python train.py --model="contrastive image-text model" --dataset="photos of plants and fungi (iNaturalist)" --train_examples=45211 --image_size=96 --crop_scale_min=0.7 --horizontal_flip=true --translate=0.06 --tokenizer="word" --vocab_size=1482 --loss="sigmoid" --embed_dim=256 --encoder_arch="efficientnet" --encoder_norm="batchnorm" --encoder_activation="relu" --encoder_channel_attention="eca" --encoder_depths=[4, 4, 4] --encoder_kernel_size=5 --encoder_stem="single" --encoder_expansion=6 --encoder_widths=[40, 56, 88] --text_encoder_causal=false --text_encoder_width=128 --text_encoder_layers=6 --text_encoder_norm="layernorm" --text_encoder_norm_position="pre" --text_encoder_activation="swiglu" --text_encoder_mlp_ratio=2 --text_encoder_head_dim=48 --text_encoder_fused_qkv=true --text_encoder_bias="none" --text_encoder_qk_norm=true --text_encoder_layer_scale_init=0.1 --text_encoder_parallel_block=false --text_encoder_inner_norm=false --text_encoder_drop_path=0.1 --text_encoder_positions="learned" --init="torch_default" --residual_init="none" --optimizer="adamw" --lr=0.0014 --beta1=0.9 --beta2=0.98 --eps=1e-08 --grad_clip=0.5 --adaptive_grad_clip=0.1 --steps=6800 --batch_size=512 --epochs=77.0 --lr_schedule="step" --warmup_steps=340 --weight_decay=0.1
Rows from block 6 of the image encoder of a small contrastive image-text model, named by matrix and row number. Rows with one number belong to one channel. Each number is 500 + 50 x the weight over its row's rms, rounded and kept within 0 to 999. All counts start at 0. Numbers have three digits each.
After each channel's rows are labels from the 100 images, of 14848, where the channel reaches its highest value: "top examples" is what is common among them; "colour at peak" is the nearest of a few named colours to the mean colour under the peak. Only what is clearly more common there than usual is listed. The data: photos of plants and fungi (iNaturalist).
# convs0: expand pointwise conv (encoder.blocks.6.convs.0.weight, 336x56x1x1), inputs 0-55
# convs1: depthwise 5x5 conv (encoder.blocks.6.convs.1.weight, 336x1x5x5), a 5x5 kernel
# convs2: project pointwise conv (encoder.blocks.6.convs.2.weight, 56x336x1x1, transposed), outputs 0-55

convs0.247:534440525489485490434439448492470577594407472555408495540409557442521501568546501591438511539494536500507478430486428466520498483445543452471571571443535514517579564457
convs1.247:518475538524525433542542505460521500598527440569593616561465522520477472528
convs2.247:533503531527571585443544443496511537495380536473401598484420488450451570559416483524408456519532481529491404445522457484525422552571515489579490526522516499503505479493
top examples: class Liliopsida
colour at peak: grey

convs0.283:470481538504520536557540600527542460458495464555534420385558485491501448549526527479449452506550559459640502509471586513530431471560458538501507467554409517548598514490
convs1.283:437535475535486514512626594531554496579511460489551474475459498502418431534
convs2.283:516574537371481520531501505601567492580525483503465447424576535565450491470523443433500450488520455507529581568503544507504457456461554537522397466522377515496518471542
top examples: family: Asteraceae; order: Asterales; order Ranunculales
colour at peak: yellow

convs0.221:565607545453461498546528484563587428584531510498523473518517475622565560520462477478494398480426458514529508512492503535527477468497569409548437478513499513446467527621
convs1.221:563570524592487448532478530551505450515432527483403409505455479549437508458
convs2.221:511450550544489509453458412536439531439557559528445479507465511542494510592489466551415550571517580440580579451492508581466473505457474503414521416438548463587522527453
top examples: order Asterales; family: Asteraceae
colour at peak: brown

convs0.219:481564545522524510521504510486454602518520566547460464457451594423533465479506448436545569588507500482592555444483565516476423453512468498445589432438445450542474559426
convs1.219:508478492510469485558499570518543563632593487547504510540444559514419463461
convs2.219:445422475437489491492425503519480533546556488512507502555537654558447478433565492403502527511420511439427506540487440522503452416413540537524429473533500458589500472489
top examples: class Liliopsida
colour at peak: green

convs0.267:598512592550471568502576499509586377442479467512544524445517483545453507449480561489489509528576443548486524518542567429530477464513576517498475466543497572527522384577
convs1.267:549480573472543447446548559476477543619577540542530588502508554535525510516
convs2.267:580491440496531581433545461501461490499410510628519462551541548523531427515460525489544459469522516572545460486518603418497492502465483537569466392503405511423474505460
top examples: order Asterales; family: Asteraceae
colour at peak: orange

convs0.117:483473493417452546542523465492530377462543548468499500416493490514468479530452537425459329471490469537487435523514573492594470498487448539547474514467404582537460488508
convs1.117:515431477414483525495544553525513575591611453500525492555554480449466469446
convs2.117:490592547442535501587591448553523395598506587476435595542485464517540511482454428532503480468429493525502518493425561548515500494493537581581444455522501503478454441469
top examples: order Asterales; family: Asteraceae
colour at peak: yellow

convs0.78:528492580451543464515617489554423498533468547475536475418511548466451488482601436537539501423474533423490539601455578497601500420593479485521518464534476530500452486522
convs1.78:476513514487506486548613508465444575644589493531525525499544454500479504477
convs2.78:535564511458523524571545555563444385457532479479517444443400479505581495505522504557501396470622473533508529543520480487444479569468477475507539420580444540481461516579
top examples: order Asterales; family: Asteraceae
colour at peak: yellow

convs0.53:501465493425519469475530449474447523509428542522444465559564462528587565527427455525555617581442561505463441483486459469471534478568435529467500451534474615564450528571
convs1.53:494509487482530558486637549532502554564637524487480542542514548499455520497
convs2.53:462485456581547479528562527555547425448572486515428460463527422505538471460450438483523487507543573461562541436450468604433451528524453521464465462547543560602525458593
top examples: order Lamiales; family: Plantaginaceae; text has "speedwell"; text has "veronica"
colour at peak: grey

convs0.280:498450504449601526410428521577504532545486573598445536485532462528555493389488468542571458527413546526454430521523511502537541500576533426494455493575520583554522521495
convs1.280:489456476461503523420552502468471510592540536486584422405558437495438528470
convs2.280:518485448573493527495477480568484413481543513464431482480508453598573378409477506531474404503480529443504507498407517497428467494573537494564534395466507522499537537594
top examples: order Lamiales; family: Plantaginaceae; text has "speedwell"; text has "veronica"
colour at peak: grey

convs0.3:591472515497449532513559468490502428568485607497471537517472444533477518541441502623513442519473554487429484493513542473627467532568416496485459560555424570570511504454
convs1.3:544593575545487552511438509480493430506475508455477452469586453443558446579
convs2.3:465481547533486494548450427523510437476568483462479493477458428439467563433477449526598504446404458542521566441535395512522536464476505490607589416473505459424492437504
top examples: order Asterales; family: Asteraceae
colour at peak: brown

convs0.212:575499408496436514531516499517448491524537552505593438509452425536538596498508394469511523491570470502569485480494534463537468475532440542525418436522464509376464481618
convs1.212:449486504456493453523457521486432597565549459452404433496503488455418440543
convs2.212:494606559526406547482616497480578417543539459462471539437501479535511500495461465516494472516552456516550517400481583508461502463452531441557407453549431554492516491592
top examples: order Asterales; family: Asteraceae
colour at peak: pink

convs0.327:561572484456531536466555447455553484501509504447499505497582540451384510479541527502496494481490435479568534532492608377541537467427482459540502492470485566622517413435
convs1.327:563611494502467447563586547542456477550583498438519526563474465473454540499
convs2.327:539573432599550551550618512541607444544511510513528510553463491453484493399536472525511515429484446545476496505472500456418536419471526492526481468474455516515379432446
top examples: order Ranunculales; family: Asteraceae; order: Asterales
colour at peak: yellow