Weights of a small contrastive image-text model: encoder depths [4, 4, 4].
Rows from block 8 of the image encoder of a small contrastive image-text model, named by matrix and row number. Rows with one number belong to one channel. Each number is 128 + 24 x the weight over its row's rms, rounded and kept within 0 to 255. All counts start at 0. Numbers have three digits each.
After each channel's rows are labels from the 100 images, of 14848, where the channel reaches its highest value: "top examples" is what is common among them. Only what is clearly more common there than usual is listed. The data: photos of plants and fungi (iNaturalist).
# convs0: expand pointwise conv (encoder.blocks.8.convs.0.weight, 336x56x1x1), inputs 0-55
# convs1: depthwise 5x5 conv, stride 2 (encoder.blocks.8.convs.1.weight, 336x1x5x5), a 5x5 kernel
# convs2: project pointwise conv (encoder.blocks.8.convs.2.weight, 88x336x1x1, transposed), outputs 0-87

convs0.234:126116125163141131158149133101085118161104141110121166148124104101181139134141116150097165149184103133127114141138115159172105118160135121147161131077102127104133116131
convs1.234:123137116129122103128136102131126122160181128155160160173140138144169170139
convs2.234:105126128123107134098100120154090121101133163133163100105136148146122136108135113143105091128116159153111096103117093161117161104132086168141197140137104109134165085127119128156130111153096152145168155168124149146121159125141131129135076162121099091131122111144150
top examples: order Caryophyllales; family: Cactaceae; text has "cactus"

convs0.289:163137105131109113089137124137148099129160129152154106089102142167079106126094105125097066109151138124116113096140167118136114115122136093122100090095135109110121107150
convs1.289:107126131107152107094102169144096097100158165098102112116155141119140124153
convs2.289:099101112120104135139146145117072092141124158131155173136129155105179134126131116160099121097094172136122107114165122160121188155151106179126126143148119146134116161131123134131129127139143138119126131122102097121173150166156158118081152155152078115147131134131145
top examples: order Asterales; family: Asteraceae

convs0.152:175114110148133137095127144142120126142127097111127109131126150121124130155112117134103150114125064146134164133111076139140136113154131125074175146078162079153119145115
convs1.152:117123132159128100125139167131113128151172148115122173143171109158172118135
convs2.152:128101116120161138130100173147117152130092111115154078110120149105094119120130186092137128136119125131114118123178156140150135106119090159142126115164116130135130094124087118133160103146151151147119115163142138190083154110130122104159083100138105139111127091126163
top examples: order Caryophyllales

convs0.93:102127127120114106149134144135091138183151166128120172129125153097130099144127132094113129088126111141122170136122166170146130133086142158069103111107130125153093152128
convs1.93:161164159173157152155179168143126107153133134130131140144146116121115142122
convs2.93:129115160170108094142090144095163109157109145090126108152182143127145104105161156117130124107163130148147097125151135131148130121183153154136139113120137128121118117090118112132105140129151160107119102165109085182158164159135131141166145105114120154168130129094149
top examples: order Ericales

convs0.309:095118107151150113142144103108140111171121124111081115122137115151171089137059151182144143135102148115157133114124118130094141146146148120121110118150105183131119117143
convs1.309:138142155155151164152149150159132152155146157126151180163148114145133150127
convs2.309:128144152105087128139105114123124116065089118101145145115149155096112107161110126162133126142160111125117136089135152144133104085172123152141119123147160137150124115109054126146156143127145122143136146172151134139134141121127129082122089140130171111146099109089077
top examples: order Lamiales

convs0.333:112143117156069136119137162107147121138122133106123105085122116139138143105150114129074098126138124102147131186117169068111105120138129141118124138146135172101085135139
convs1.333:112109110107147157121113142155167121126164146145159170157153127151165156145
convs2.333:158111121148107170151135161140115152122154171088170140164131151095165138140105115146148160127139094124117157079135162126126150156153095156142139132085112137130115103170140141136162125149101130126161125101096144152174133156131121095124174137128164130139120091121160
top examples: family: Asteraceae; order: Asterales; order Ranunculales

convs0.89:152141119121133101125088122159084129103135112103091101120088141139137103150087094122141124167097132104179133171165104177120137129137114137103161123144123100122143114153
convs1.89:134147133157127132145147160151146135161175129145140157174169131153151144156
convs2.89:110119118103137113131120133116165133136173146107173098118137147135110070135120104153169145143153100113094136113097153080076096132116107131146122149133162107117110126111173143129166127171113140119088159169149105124107128089092084129137130106164142108129138103130142
top examples: order Lamiales; family: Plantaginaceae

convs0.254:126112141099132117103100153099099115157126101111144160093123107095142093150139105111128130087145115173149143125152095114123124162146155148153168096120137084079154106128
convs1.254:140143144137145145149130151157147141128133153166155134154156158184134154169
convs2.254:111117076111148134082104147151118163078106134174138108147128118119113153125119098146144125119141130119082124114141133125108101129105103123126112155147177142117110141083095190150153117187110112127142142140139156138136104089122113099107113142148102141116074110110154
top examples: class: Liliopsida; order Asparagales; family: Asparagaceae

convs0.90:149193146138126149136160101118116110153141145118127145107096144142147097098149096115136119105124101135163144110170172120114103111097133090170136112179105153135138138109
convs1.90:100149148140125140151167177134119165164167145108146146159137111110156135132
convs2.90:159133130148155113142130196119128114139160148101091100175139145139136096166123081101138142126122145107154104116124151158125156126096133104140135146084130128098110103149154110117117160179136118124188137123155152142137134144136107108130171143166170112111148103124160
top examples: order Rosales; family: Rosaceae

convs0.293:150111115094102076098110110142134129133142113133123144104080162137169091156151130108121113133124130152152138112078175125112107151100117127137109094138114082138154169115
convs1.293:141143140167147147157137150163139145168147154122163153176146136165132129128
convs2.293:165141145092080129109106138111122107106093127110141174134147103150144160110102146123141173088134133097128109125154162120109186094112151107122108126139137084157148136088130150111138119153142136117114101147148128136126142137106160141119128102109092126097066150078149
top examples: order Ericales

convs0.247:115178098143127122120087124127177151136110150138118155075154116119124122155112117151125179117084152121121099132103137096134102131154158092136168107160107122134165121131
convs1.247:143137141149145115154164137139126153150161159138160162163164147136175147128
convs2.247:101181117114145140135130147063087098125153131158127114139165163088167107135135078113163104133136139094096097110145121165113115137146114135154161151187116130137131180132104104098158119111099131135130097109136137105128123138126132149145143147139089118127142140097104
top examples: order Asparagales; family: Asparagaceae; text has "yucca"

convs0.99:115141158114118142085127136092151111125091138131120166105064132110114163153149150140083106117130163105119122101133115113134098175123136155072118136142138115133135147087
convs1.99:111133131149131139127124157150148118171146146155165145168167137142154178144
convs2.99:110191139124112155109173092132110126068142131121126165108125133110153175119113099126093119133127123149146110129154097173153146099107114108121124123156109150131115127125128097093122124095113125094105132100080156134142082146134176106139126129102087151126148153159100
top examples: class Polypodiopsida

convs0.116:152160133165090141127140134094138087136151121140160132102140150120148143151112112159114151149158158149148141057143096167126178102138117104123104143130153126117148158139
convs1.116:107145131123138161151167157154158151148152163135116143157144106139162164154
convs2.116:103084134100079116133116099142156154123070106137153131149086147132090186129158132161124126102093144146116150135121169140088144134111122123110140097122123150126125177117119120163119104123160154130109115107136113136142138160162148119118142113052095137118105129115131
top examples: order Caryophyllales; family: Cactaceae; text has "cactus"

convs0.261:136170109146146162148096117155162168136113163144119142123142118119161116167140088120075113115091162109125115134115109122115133123148099104105115138078147106170160144122
convs1.261:120113121152134133139140139133145142161157146146165175171167126144163164141
convs2.261:122173148127145118142114146134102092172111090102159111115104156114142117160142122135130099114171174143150129115111105133134157149172121138152120157114108132154127120188140093134179132113157130129123132187131104126154082152115136103167130111159134091110126086133128
top examples: class: Liliopsida; order Asparagales; family: Asparagaceae

convs0.292:087126109104102145120104115120090103143151106154114132114102142140205121126115088116123149162108167127106159111105149129142088173108157109134137108149131118120132162151
convs1.292:106115146128132111132154150115156156168149144139160169166153136150152167147
convs2.292:110164097102123123142122122101164136080117139124098151113141111153125100135104127134135129092133093104155095146167131161120114122135134066090120134117155115143167110055186129148143147164107099129101123162109140106101136115103147149135132127116161118147115168126108
top examples: order Ericales

convs0.185:085146100135111138120112157105126148107141165122152166076149148150147165108103113093140137146110127115171137119098134163092114101123142116102155102136106074146144142144
convs1.185:144131147097109142132154133098113128184176121103129149177132129147127155149
convs2.185:124112134114144111130094136119168081135152094128085115127130107167129086089083133139122120105138151081151122129118123176124117117098115135110132153163151137147115170115143120116166126142130116139144096128132100098148122083096071173135186121142136142150111144122161
top examples: order Asparagales; family: Asparagaceae; text has "yucca"

convs0.12:143137135163144134067134124143145140114109132113099113151125146074165146117070103106102149115140109132123128083131116126132119162145173147184135170126131100136138142122
convs1.12:125135137147136117134168170137159132164156159150162153147175114145131156140
convs2.12:146120147161102169125104160149124132147139129132142085102107122149105107118095130127150093103164137137119114156144109111126075100097072180126096161123108085133127096147140105119143151118101150140115172164082142172145104143143160094122127108136131127157114106146131
top examples: order Caryophyllales; family: Cactaceae

convs0.153:110136117145118100141116151163097110092115136133139076119103147167133101119118139151114094183117128133098131135158165179113149147141145135120114165144169171126126137166
convs1.153:082088099107102128110108108103136127160108105125151160136135144118139170161
convs2.153:144131152136103134135160118133131157141170137148118082111110159126151130119102114150152136146134095114156127109124096124126119109123110144135138142185163100100112097110155137171148082117098125164108114137113095122133147053139133154165135122152131150122166165126067
top examples: order Lamiales; family: Plantaginaceae; text has "speedwell"; text has "veronica"

convs0.145:094137113137126153124090132101156088128113147133140150084133166099108112144103140139128106147093128107185105135117118104113114095145119121119167126089108109155083093092
convs1.145:131143132135123125150141125156144143149174144116154162162164139162153165170
convs2.145:134144131172162100151143104129121156133189154162094082110116156101146089149134123119136116150098109161096131162079083150125130138127141104109119109148112142094118127163119133163203136122130146161098131122115134113106110127111128144131107098133118132155165163125137
top examples: order Asparagales; family: Asparagaceae; class: Polypodiopsida

convs0.183:105161114092100156176153097163135109126116136138155103133145143101163156126165125107125131129129101154153126152106117154109106135099063083127115099111149153112107134117
convs1.183:141125135148146125154158124177137152144141159138154149166139148153167169149
convs2.183:125098106142132156137126145144114100165113117086153101155098145125130110117132085155128084109127131126108119083080128160124095150134136137118116132094101152134111111149133138119153115131133165137134172105109107128171053130152111149079175126097146127149162130157111
top examples: class Liliopsida; order Asparagales

convs0.110:149095132172164090111156109111136119087116121178105130144136135141139122105166134111130120164105150128123084132131085194136089157141098142098135134136111135137104133126
convs1.110:125142133116148154151140145122128178150156168146166151170162148134142127154
convs2.110:149162104156164152170135149149117129112152113131154094117122160124144102141129104115109111146164108114119148121093048097125161127112123114117133132173131085125130110105130114097114129130128121119149129131140114055127172119083098142096106133098178119147132112112119
top examples: order Lamiales

convs0.307:149106121085141148160128140119104146109121104125123128114137095117113139180091195113110093122139110123164100129093127118115104172141101098091116096118082124141122123115
convs1.307:144145150158148146162143150146155138157156160151146156152168117158136162136
convs2.307:105122112121076129125137132109137109059120117137156143106139131127112117078185079125129127122107164158146108119155127164118135094162149103089119067153130135174145157148136117158150100118166162130103151129119110127151120150086119130094130128103121115127110135122143
top examples: class Polypodiopsida; order Polypodiales

convs0.300:128175101153127098148132152129111157120089162116143129107134101138159118151118143131118158161079116178143110143102115123052145145160121126120149127126125085101132121128
convs1.300:127124175166126129159150164173100150153153117124105142142102128113148146101
convs2.300:145123118141113134126110162133113098110108098109141117136124155141115081157151100168160104097165152122111149110170085129134116177103153101148109148145156152121165115123158118129142115092124143151169095095153092114105130160145134144169117136150152098158071128133122
top examples: class: Liliopsida; order Asparagales; family: Asparagaceae

convs0.209:146129152140133134149167121150128089099123121162160082150120103126069143150113121162138109152127105137169103105107113164135105109111119088167138148130090099137138124164
convs1.209:148125122150141126145137155148115154165160140119164166152122138152171174145
convs2.209:104103162105127131146142135123124104137116122140136140101107137137115153140146157113126126166140153142067104150108124062142103171130120148161150103131136125139138166117139160152107111178147097149127164167131128128124133150156148151120132107074092134162102163151184
top examples: order Caryophyllales

convs0.332:118100094108142116139117143144142144096136076124100111099170124151145105134069119131109126133110171136134133104126097180161152127144110171124130152109122111181150110132
convs1.332:094094119152125098126121116121100117110123152096125112141162085085100130165
convs2.332:163161147156132108161128123127158104157132156106130142162168136083134112118125115166147094133149097107120136118178134118154111092178162137132096109137163162129129120088094148164161169156154138137117145126114106127162160104138100112131142161149123122111091118099109
top examples: order Fabales; family: Fabaceae

convs0.138:129163076179116125111116132074112151134130130130100074119143112135126111127138118133143169143167169078107157136115133113139101141111111120104120079136113154129146155142
convs1.138:118151143169162133167155136160110146166121121132143106093096119095096126136
convs2.138:129154127159118161087140135129151165093148124157124112163131103112133144111083137132102096150125121090131104109149099155135072132117123095101164150133129080098088111114129113148115165151128132140139132162135134131145110079138091103159127096179138168092131119111113
top examples: order Lamiales; family: Plantaginaceae; text has "speedwell"; text has "veronica"

convs0.282:110112119119158180115159122099175076145125115115113087083134131132111089099120128101109144101118131104160158127135131104111108093154154129128126094129104152141100108167
convs1.282:092118118146139086151154139131072119133167160123093132107142120100125100119
convs2.282:167128148129095148163153134126149128111135159121118144138171132123153113183120166114123165131130130106122101109139136160119157119122146131148124129077109128176161083147113117162166171149142136143184145155134149137173090178133135118118118130126153130126180128107148
top examples: family: Asteraceae; order: Asterales; order Ranunculales

convs0.294:116114126168119176140095142127125076105126115122122164159132120173139145156102145173126091155153107126129134130146156126107106151152110137143141149132100195149159114129
convs1.294:134126124145155135133157158158155151153175167135169144168132134142122162129
convs2.294:134152114148117139148141125108092149102130166100165123136155137098132138157107105128140161183112086153122132158192157105146154124144134109160192120141135132105157155143135167163118169084127105141120149130143150156115142130112133090152120144110153137119132169099117
top examples: class Lecanoromycetes; phylum Ascomycota; text has "lichen"; text has "orange"

convs0.197:122142109130164108152144135169135147047158104103117168127172133115089123133120152143130139103118141125116089115125150159121115108098086143125119149124115151159123082122
convs1.197:137135121103114101098115118109090088086102079118113121121145153159141153124
convs2.197:139117130139131132119087117135089113143126146145139139082145141141134118115093118152143110154087129050134160097146141142099145107116142131128116101141153135159156142103115099161177098165097130156126174122097104113145145142132144070108123154165141100102088130118122
top examples: order Fabales; family: Fabaceae

convs0.7:146092086146157093108130121120180102161131133158103138122126085097149075134130137107107137131100162142113133095119106135120115139169133139139094096115131124126114150184
convs1.7:127141129119111159117143111072143139113112112167112100092097150124096100099
convs2.7:203129134116124148133115162080138101128132138125106114157117159096148109124150094166137146131115088121110137092138136117123161130103158120136163117140154112107094129116144166179111107137142166109133111106110133125166113118141126156122145164150095193116150154156102
top examples: order Lamiales

convs0.91:138131138129140112102121105135172116110121143130156164074129111128154158149125163109152102153139111128129168119058111139125100075169140112118147135084113127127135127094
convs1.91:130128133147141147150140156137139151141172150127132188193137146120143117141
convs2.91:095122122128152111129131149142135121109133130133119108083097138099141100132159121121128122149108144112100138143131173158164153157114111134165131127194186158198101180136154129113191087145146118156108114117130114124117161113101141117119120131112119151156147139137137
top examples: order Asparagales; family: Asparagaceae; text has "yucca"

convs0.262:150125135144110099144156164116123160147141134118124125126110108100148132117151132121132163172131151141168120134136098185126074176137076133106121105163109156117094134156
convs1.262:127116129156140131170161143144154160164162137130149166171157127135153148138
convs2.262:072099082149167134131152108178135121103167125163138103100104068146106107119110110109106093133126089152119164122094117125152112172095107102117130114142124136110130100133119110108123132147107118132142119104126111099085164126109090162144103101138112091117110130150114
top examples: order Lamiales; family: Lamiaceae

convs0.157:153149124121103157169116133120097159163093137173084105110135127123090129140121115130132097129071112096133136123119096104105128158128146143122157101115177097109132171138
convs1.157:131147143127158133154149134164150148135162125159151148164163126165162148161
convs2.157:124108099099119140074103129140140144089120114145130104161137155150126105121115172140143118149111072118134098120113118096135133099145131102159148154135154122119114095103121154094153118150165095123086108157126092177131145105099103109121124119121157107140074082090125
top examples: class Liliopsida

convs0.207:099126110136104133093150108097144133140127122148112154069113154140108118152138116117122112093101127179141137109176109115128069112144180143145113167139094113135125099125
convs1.207:089094080119084136101120115120118130133169146155155144154139140135164140137
convs2.207:111116185121151142171119151134107121120144149159090151130114123135179145174138172148143125120189135138097125146107146162142133120112115130155107131158131153123091116153114132118151143138123078153164123122110150166160128112134143104156080166142147140120145126110180
top examples: class: Liliopsida; order Asparagales; family: Asparagaceae

convs0.130:094127148153126129128120126064135084133135106111122135164150141103159152129098140175137104141145116130130119105174095108152172117164109138169111116157109088120108128146
convs1.130:135123120135135145152134162134158159167152173137127158170171119162139137139
convs2.130:154118152132085131099150168116145201130110094088151083142118133147098154119109095170149164102146120139135133115158147161114123132106109153123117119135131101113108148130096092139127150121122116145114118114160136124155144177155105153128119078137141108160092112082139
top examples: phylum Basidiomycota; class Agaricomycetes; kingdom Fungi

convs0.10:137156139104150138109175158134159108176097163113110134112114073073143146095098093132143128135146140110123151138157113142112112156124168088122105164127133136117122117138
convs1.10:092094090100097098100108121129135121158138149146148139160164133147161140144
convs2.10:100105125112125104115110187146140147145114156142149131137150088153133176119083097104116179156113166100104127157128145162119123123137119120163153150118097142088123110158160116127122153132119151160171113125148105155124171097168135100152113140136099139085135102130138
top examples: order Asterales; family: Asteraceae

convs0.259:079125098138113136130115156141157160100141174122119134097119104137100100143082171155127100089105112117172142111101152169133119148159117130139117141108104135112133172149
convs1.259:132154131170149143147140156145131134175161168145135156170154124141141148149
convs2.259:117087172127068115110161140085128141094116152113160126130156108097135137126138120169133114118165107164125115106122152126129122121156155134110145145106134156124069141136060143145141106101099134133091135149093120182138098136132118093155152128128110143156143160122116
top examples: order Fagales