config.toml
tokenizer = "word"
text_encoder_layer_scale_init = 0.1
text_encoder_drop_path = 0.1
lr_schedule = "step"
Rows from block 3 of the image encoder of a small contrastive image-text model, named by matrix and row number. Rows with one number belong to one channel. Each number is 128 + 32 x the weight over its row's rms, rounded and kept within 0 to 255. All counts start at 0.
After each channel's rows are labels from the 100 images, of 14848, where the channel reaches its highest value: "strongest on" is what is common among them. Only what is clearly more common there than usual is listed. The data: photos of plants and fungi (iNaturalist). In brackets: how many of the 100, against the usual share in percent.
# convs0: expand pointwise conv (encoder.blocks.3.convs.0.weight, 240x40x1x1), inputs 0-39
# convs1: depthwise 5x5 conv (encoder.blocks.3.convs.1.weight, 240x1x5x5), a 5x5 kernel
# convs2: project pointwise conv (encoder.blocks.3.convs.2.weight, 40x240x1x1, transposed), outputs 0-39

convs0.42 [175 101 117 183  84 142 135 157 122 127 108 142 101 154 134 189 191 106 154  96 140 132 128 146  99  77 152  91 161 135 133 156 127 109 136 126 204 113 163  62]
convs1.42 [156  99  56  58 115 132 105  86  74 115 167 105 124  92 115 137 126  99 101 152 160 127 101 109 149]
convs2.42 [118  62 141 185 119 154 147 145  86 123 150 129 103  99 170 102 170 116 172  98  79 132 153  71 101  92 160 135 122  83  91 140 151 140 137 188 118 174 150 153]
strongest on: order Fabales (25 vs 6); family: Fabaceae (25 vs 6)

convs0.231 [105 183  75 108  87 159  84 138 173 148 130 122  98  82 193 124 103 108 124 148  68 144 102 169 135 119 150 143 118 109 108 190 153  90 118  97  96 114 146 172]
convs1.231 [134 156 108 149 155 158 139 154 122 138 141 148 164 184 172 162 157 214 166 127 144 164 172 119 136]
convs2.231 [160 136 144 150 127 145  72  99 135 167 118 200  92 163 116 125 143 138 120 186 118 128 137 114 152 127 186 152 119 131 123 137 103 148 222 113 190  85 137 106]
strongest on: class Polypodiopsida (28 vs 4.2); order Polypodiales (26 vs 3.4)

convs0.173 [ 89  83  88 173 101 203 139 145 107 104 115 143 104 129 172 154 142 207 155 103 109 117 147 121 200 105 112 133 114 172 150 137 136  82 129 175 117 139 144 130]
convs1.173 [107 163 143 105 162  84 103  97 186 172 142 105  57 155 144 110 140 145 148  84  88  92 107 124 129]
convs2.173 [118 156 145 141 203 133 135 109 188 204 143 138 182 136 110  96 149 164 135 171 135 123  96 126 140 111  91 157 102 190 130 153 126 149  93 101 138 172  79 147]
strongest on: order Lamiales (25 vs 7.3)

convs0.5 [174 152  96 159 155 131 113 109 126 159 132 176 123 139 151 121 149 179 103  89 188  81 117  67 169 188 146 137 112 101  95 121  90  90 160 185 115 144 120 104]
convs1.5 [111  97  64  79 140 100  71 107 104 106  76  93 114 124  71  93  90 149 125 130 131 159 133 154 128]
convs2.5 [111 153 160 123 169 105  70 143 166 124 164 119 114  85  59 122 150 107 156 199 145 154 164 111 184 179 124 123 138 171 132 111 100 109 152 149 112 109  70 130]
strongest on: order Lamiales (29 vs 7.3); family: Plantaginaceae (25 vs 2.6); text has "speedwell" (25 vs 1.2); text has "veronica" (25 vs 1.2)

convs0.170 [159 141 143 162 192 112 112 107 116 150 147 111 207 113 148 178 146 108 168 172 146 155  86 140 130 102 158 120 102 141 113  90 164 101 191 158 124 107 119  65]
convs1.170 [116 132 100 161 157 155  96 158 122  71 133 146  97  59 119  61  82 123 156 173 130 136 126 156 113]
convs2.170 [101  89 144 113 176 114 127 146 105  90 111 108 184  99 169 185 137 125 109  97 173 144 151 152 167  44 125 144 128 134 117  56 153 111  96 129 127 100  91 152]
strongest on: order Asterales (54 vs 11.1); family: Asteraceae (53 vs 10.8)

convs0.180 [112  85 116  59 153  76 130 120 115 143  74  97  85 128 181 154 122 119 126 135  91 188 136 174 106 105 149 117  82 188 100 131 171 112 152 123 154  84 131 112]
convs1.180 [103  74 105 163 166 162  80  92 138 123 146 108 113  58 131 152 141 185  96 116 158 156 115 159 114]
convs2.180 [154 181 130 126 166 167 145 124 159  85 106 106 161 130 148 121  89 160 113 173 140 172 102 116 162 107 108  71  80 159 144 178 176 151 153 136 202 142 122 155]
strongest on: order Asterales (29 vs 11.1); family: Asteraceae (28 vs 10.8)

convs0.132 [177 151 127 166 174 134 148 127  88 136  80 166  93 141 162 193 117 159 189 158 171 174 117 188 116 103 138 154 133 135 100 161 163  99 140 117 173 108 113 126]
convs1.132 [153 104 110 135 118 151 203 194 198 164 109 177 123 126 134 115  97  99 116 159 132 144 102 130 108]
convs2.132 [169 132  75  87 167 100 163 142  91 118 134 128 120 134 162 107  78 110 100 105  96  90 179 105 144  88  71  90 155 160 150 101  62 126  92  96 133 161  98 135]
strongest on: order Asterales (27 vs 11.1)

convs0.207 [171 112 117 168 136 121 165 155 131 124 147 176 156 155 145 216 107 152 116 103  97 113 152 182 133 128 143 120 170 183  93 135 111 145 199 138 174 126  82 128]
convs1.207 [148  93 101 125 114 123 174 143  97 166  91 171  83  58 155 113 135 175 128  83 124  96 145  89 119]
convs2.207 [129 120 156 167 188 128 175 108 108 128  92 132 101  70 118 136 114 135 125  95 111 133 164 153 141  87 109  89 172  88 105  47  99 136 145 115 160 150  65  89]
strongest on: order Asterales (37 vs 11.1); family: Asteraceae (37 vs 10.8)

convs0.165 [127 112 174 128 127 111 103 154 111 174 148 115 134  83 115 168 102 141 120  60 158 106 161 145  93  98 105  72  83 164 198 120 122 162 106  76 176 147 109 111]
convs1.165 [138 134 130 105 131 123 145  92 124  94 114 162 184 175 152 134 167 198 185 122 101 149 180 151 102]
convs2.165 [117 130 133 102  76 127 117  91 117 140 146 155 121 160 164 115 120 160  42 150 155 110 173 140 170  66 182 166 171 114 155 122  95  93  82 102 162 115 126 157]
strongest on: class Liliopsida (25 vs 9.7)

convs0.135 [136  73 145 163 164 154  99 130 111 150 152 130 132  95 140 194 136 131  75 103 151  91 115 154 106 124  74 113 171 102 100 105  90 123 122  61  47 109 124 136]
convs1.135 [117  69 122  85  78 135  90  88  81 120 137  89 133 119 152 163 173 143 137 157 166 109 179 156 149]
convs2.135 [ 63 122 157 132 112 149  86 123 125 148 133 161 173 113 127  93  95  97  91 112 151  86 142 122 191 107  74 140 133 134 145 156 177 147 121  89 152 148 148 217]
strongest on: class Liliopsida (25 vs 9.7)

convs0.190 [144 128 156 121 227 170 121 152 118 160 121 164 129 123  67 174  91 136 164 175 134 157 150 111 197 182 125 146 131 113 122 102 131 149 171 124 133 109  99 146]
convs1.190 [ 74 111  80 112  88  79 131 117 153 116 113 158 171 123 126  56 120 141  99  68  89 143 125 120 108]
convs2.190 [122 143 190 103 122 139  87 117 156 156 149 138 150 123  90 160 123  58 156 141 102 193 138 106 115 116  73 130 121  98 145  66 138 153 104  82  89 152  84 171]
strongest on: order Asterales (48 vs 11.1); family: Asteraceae (48 vs 10.8)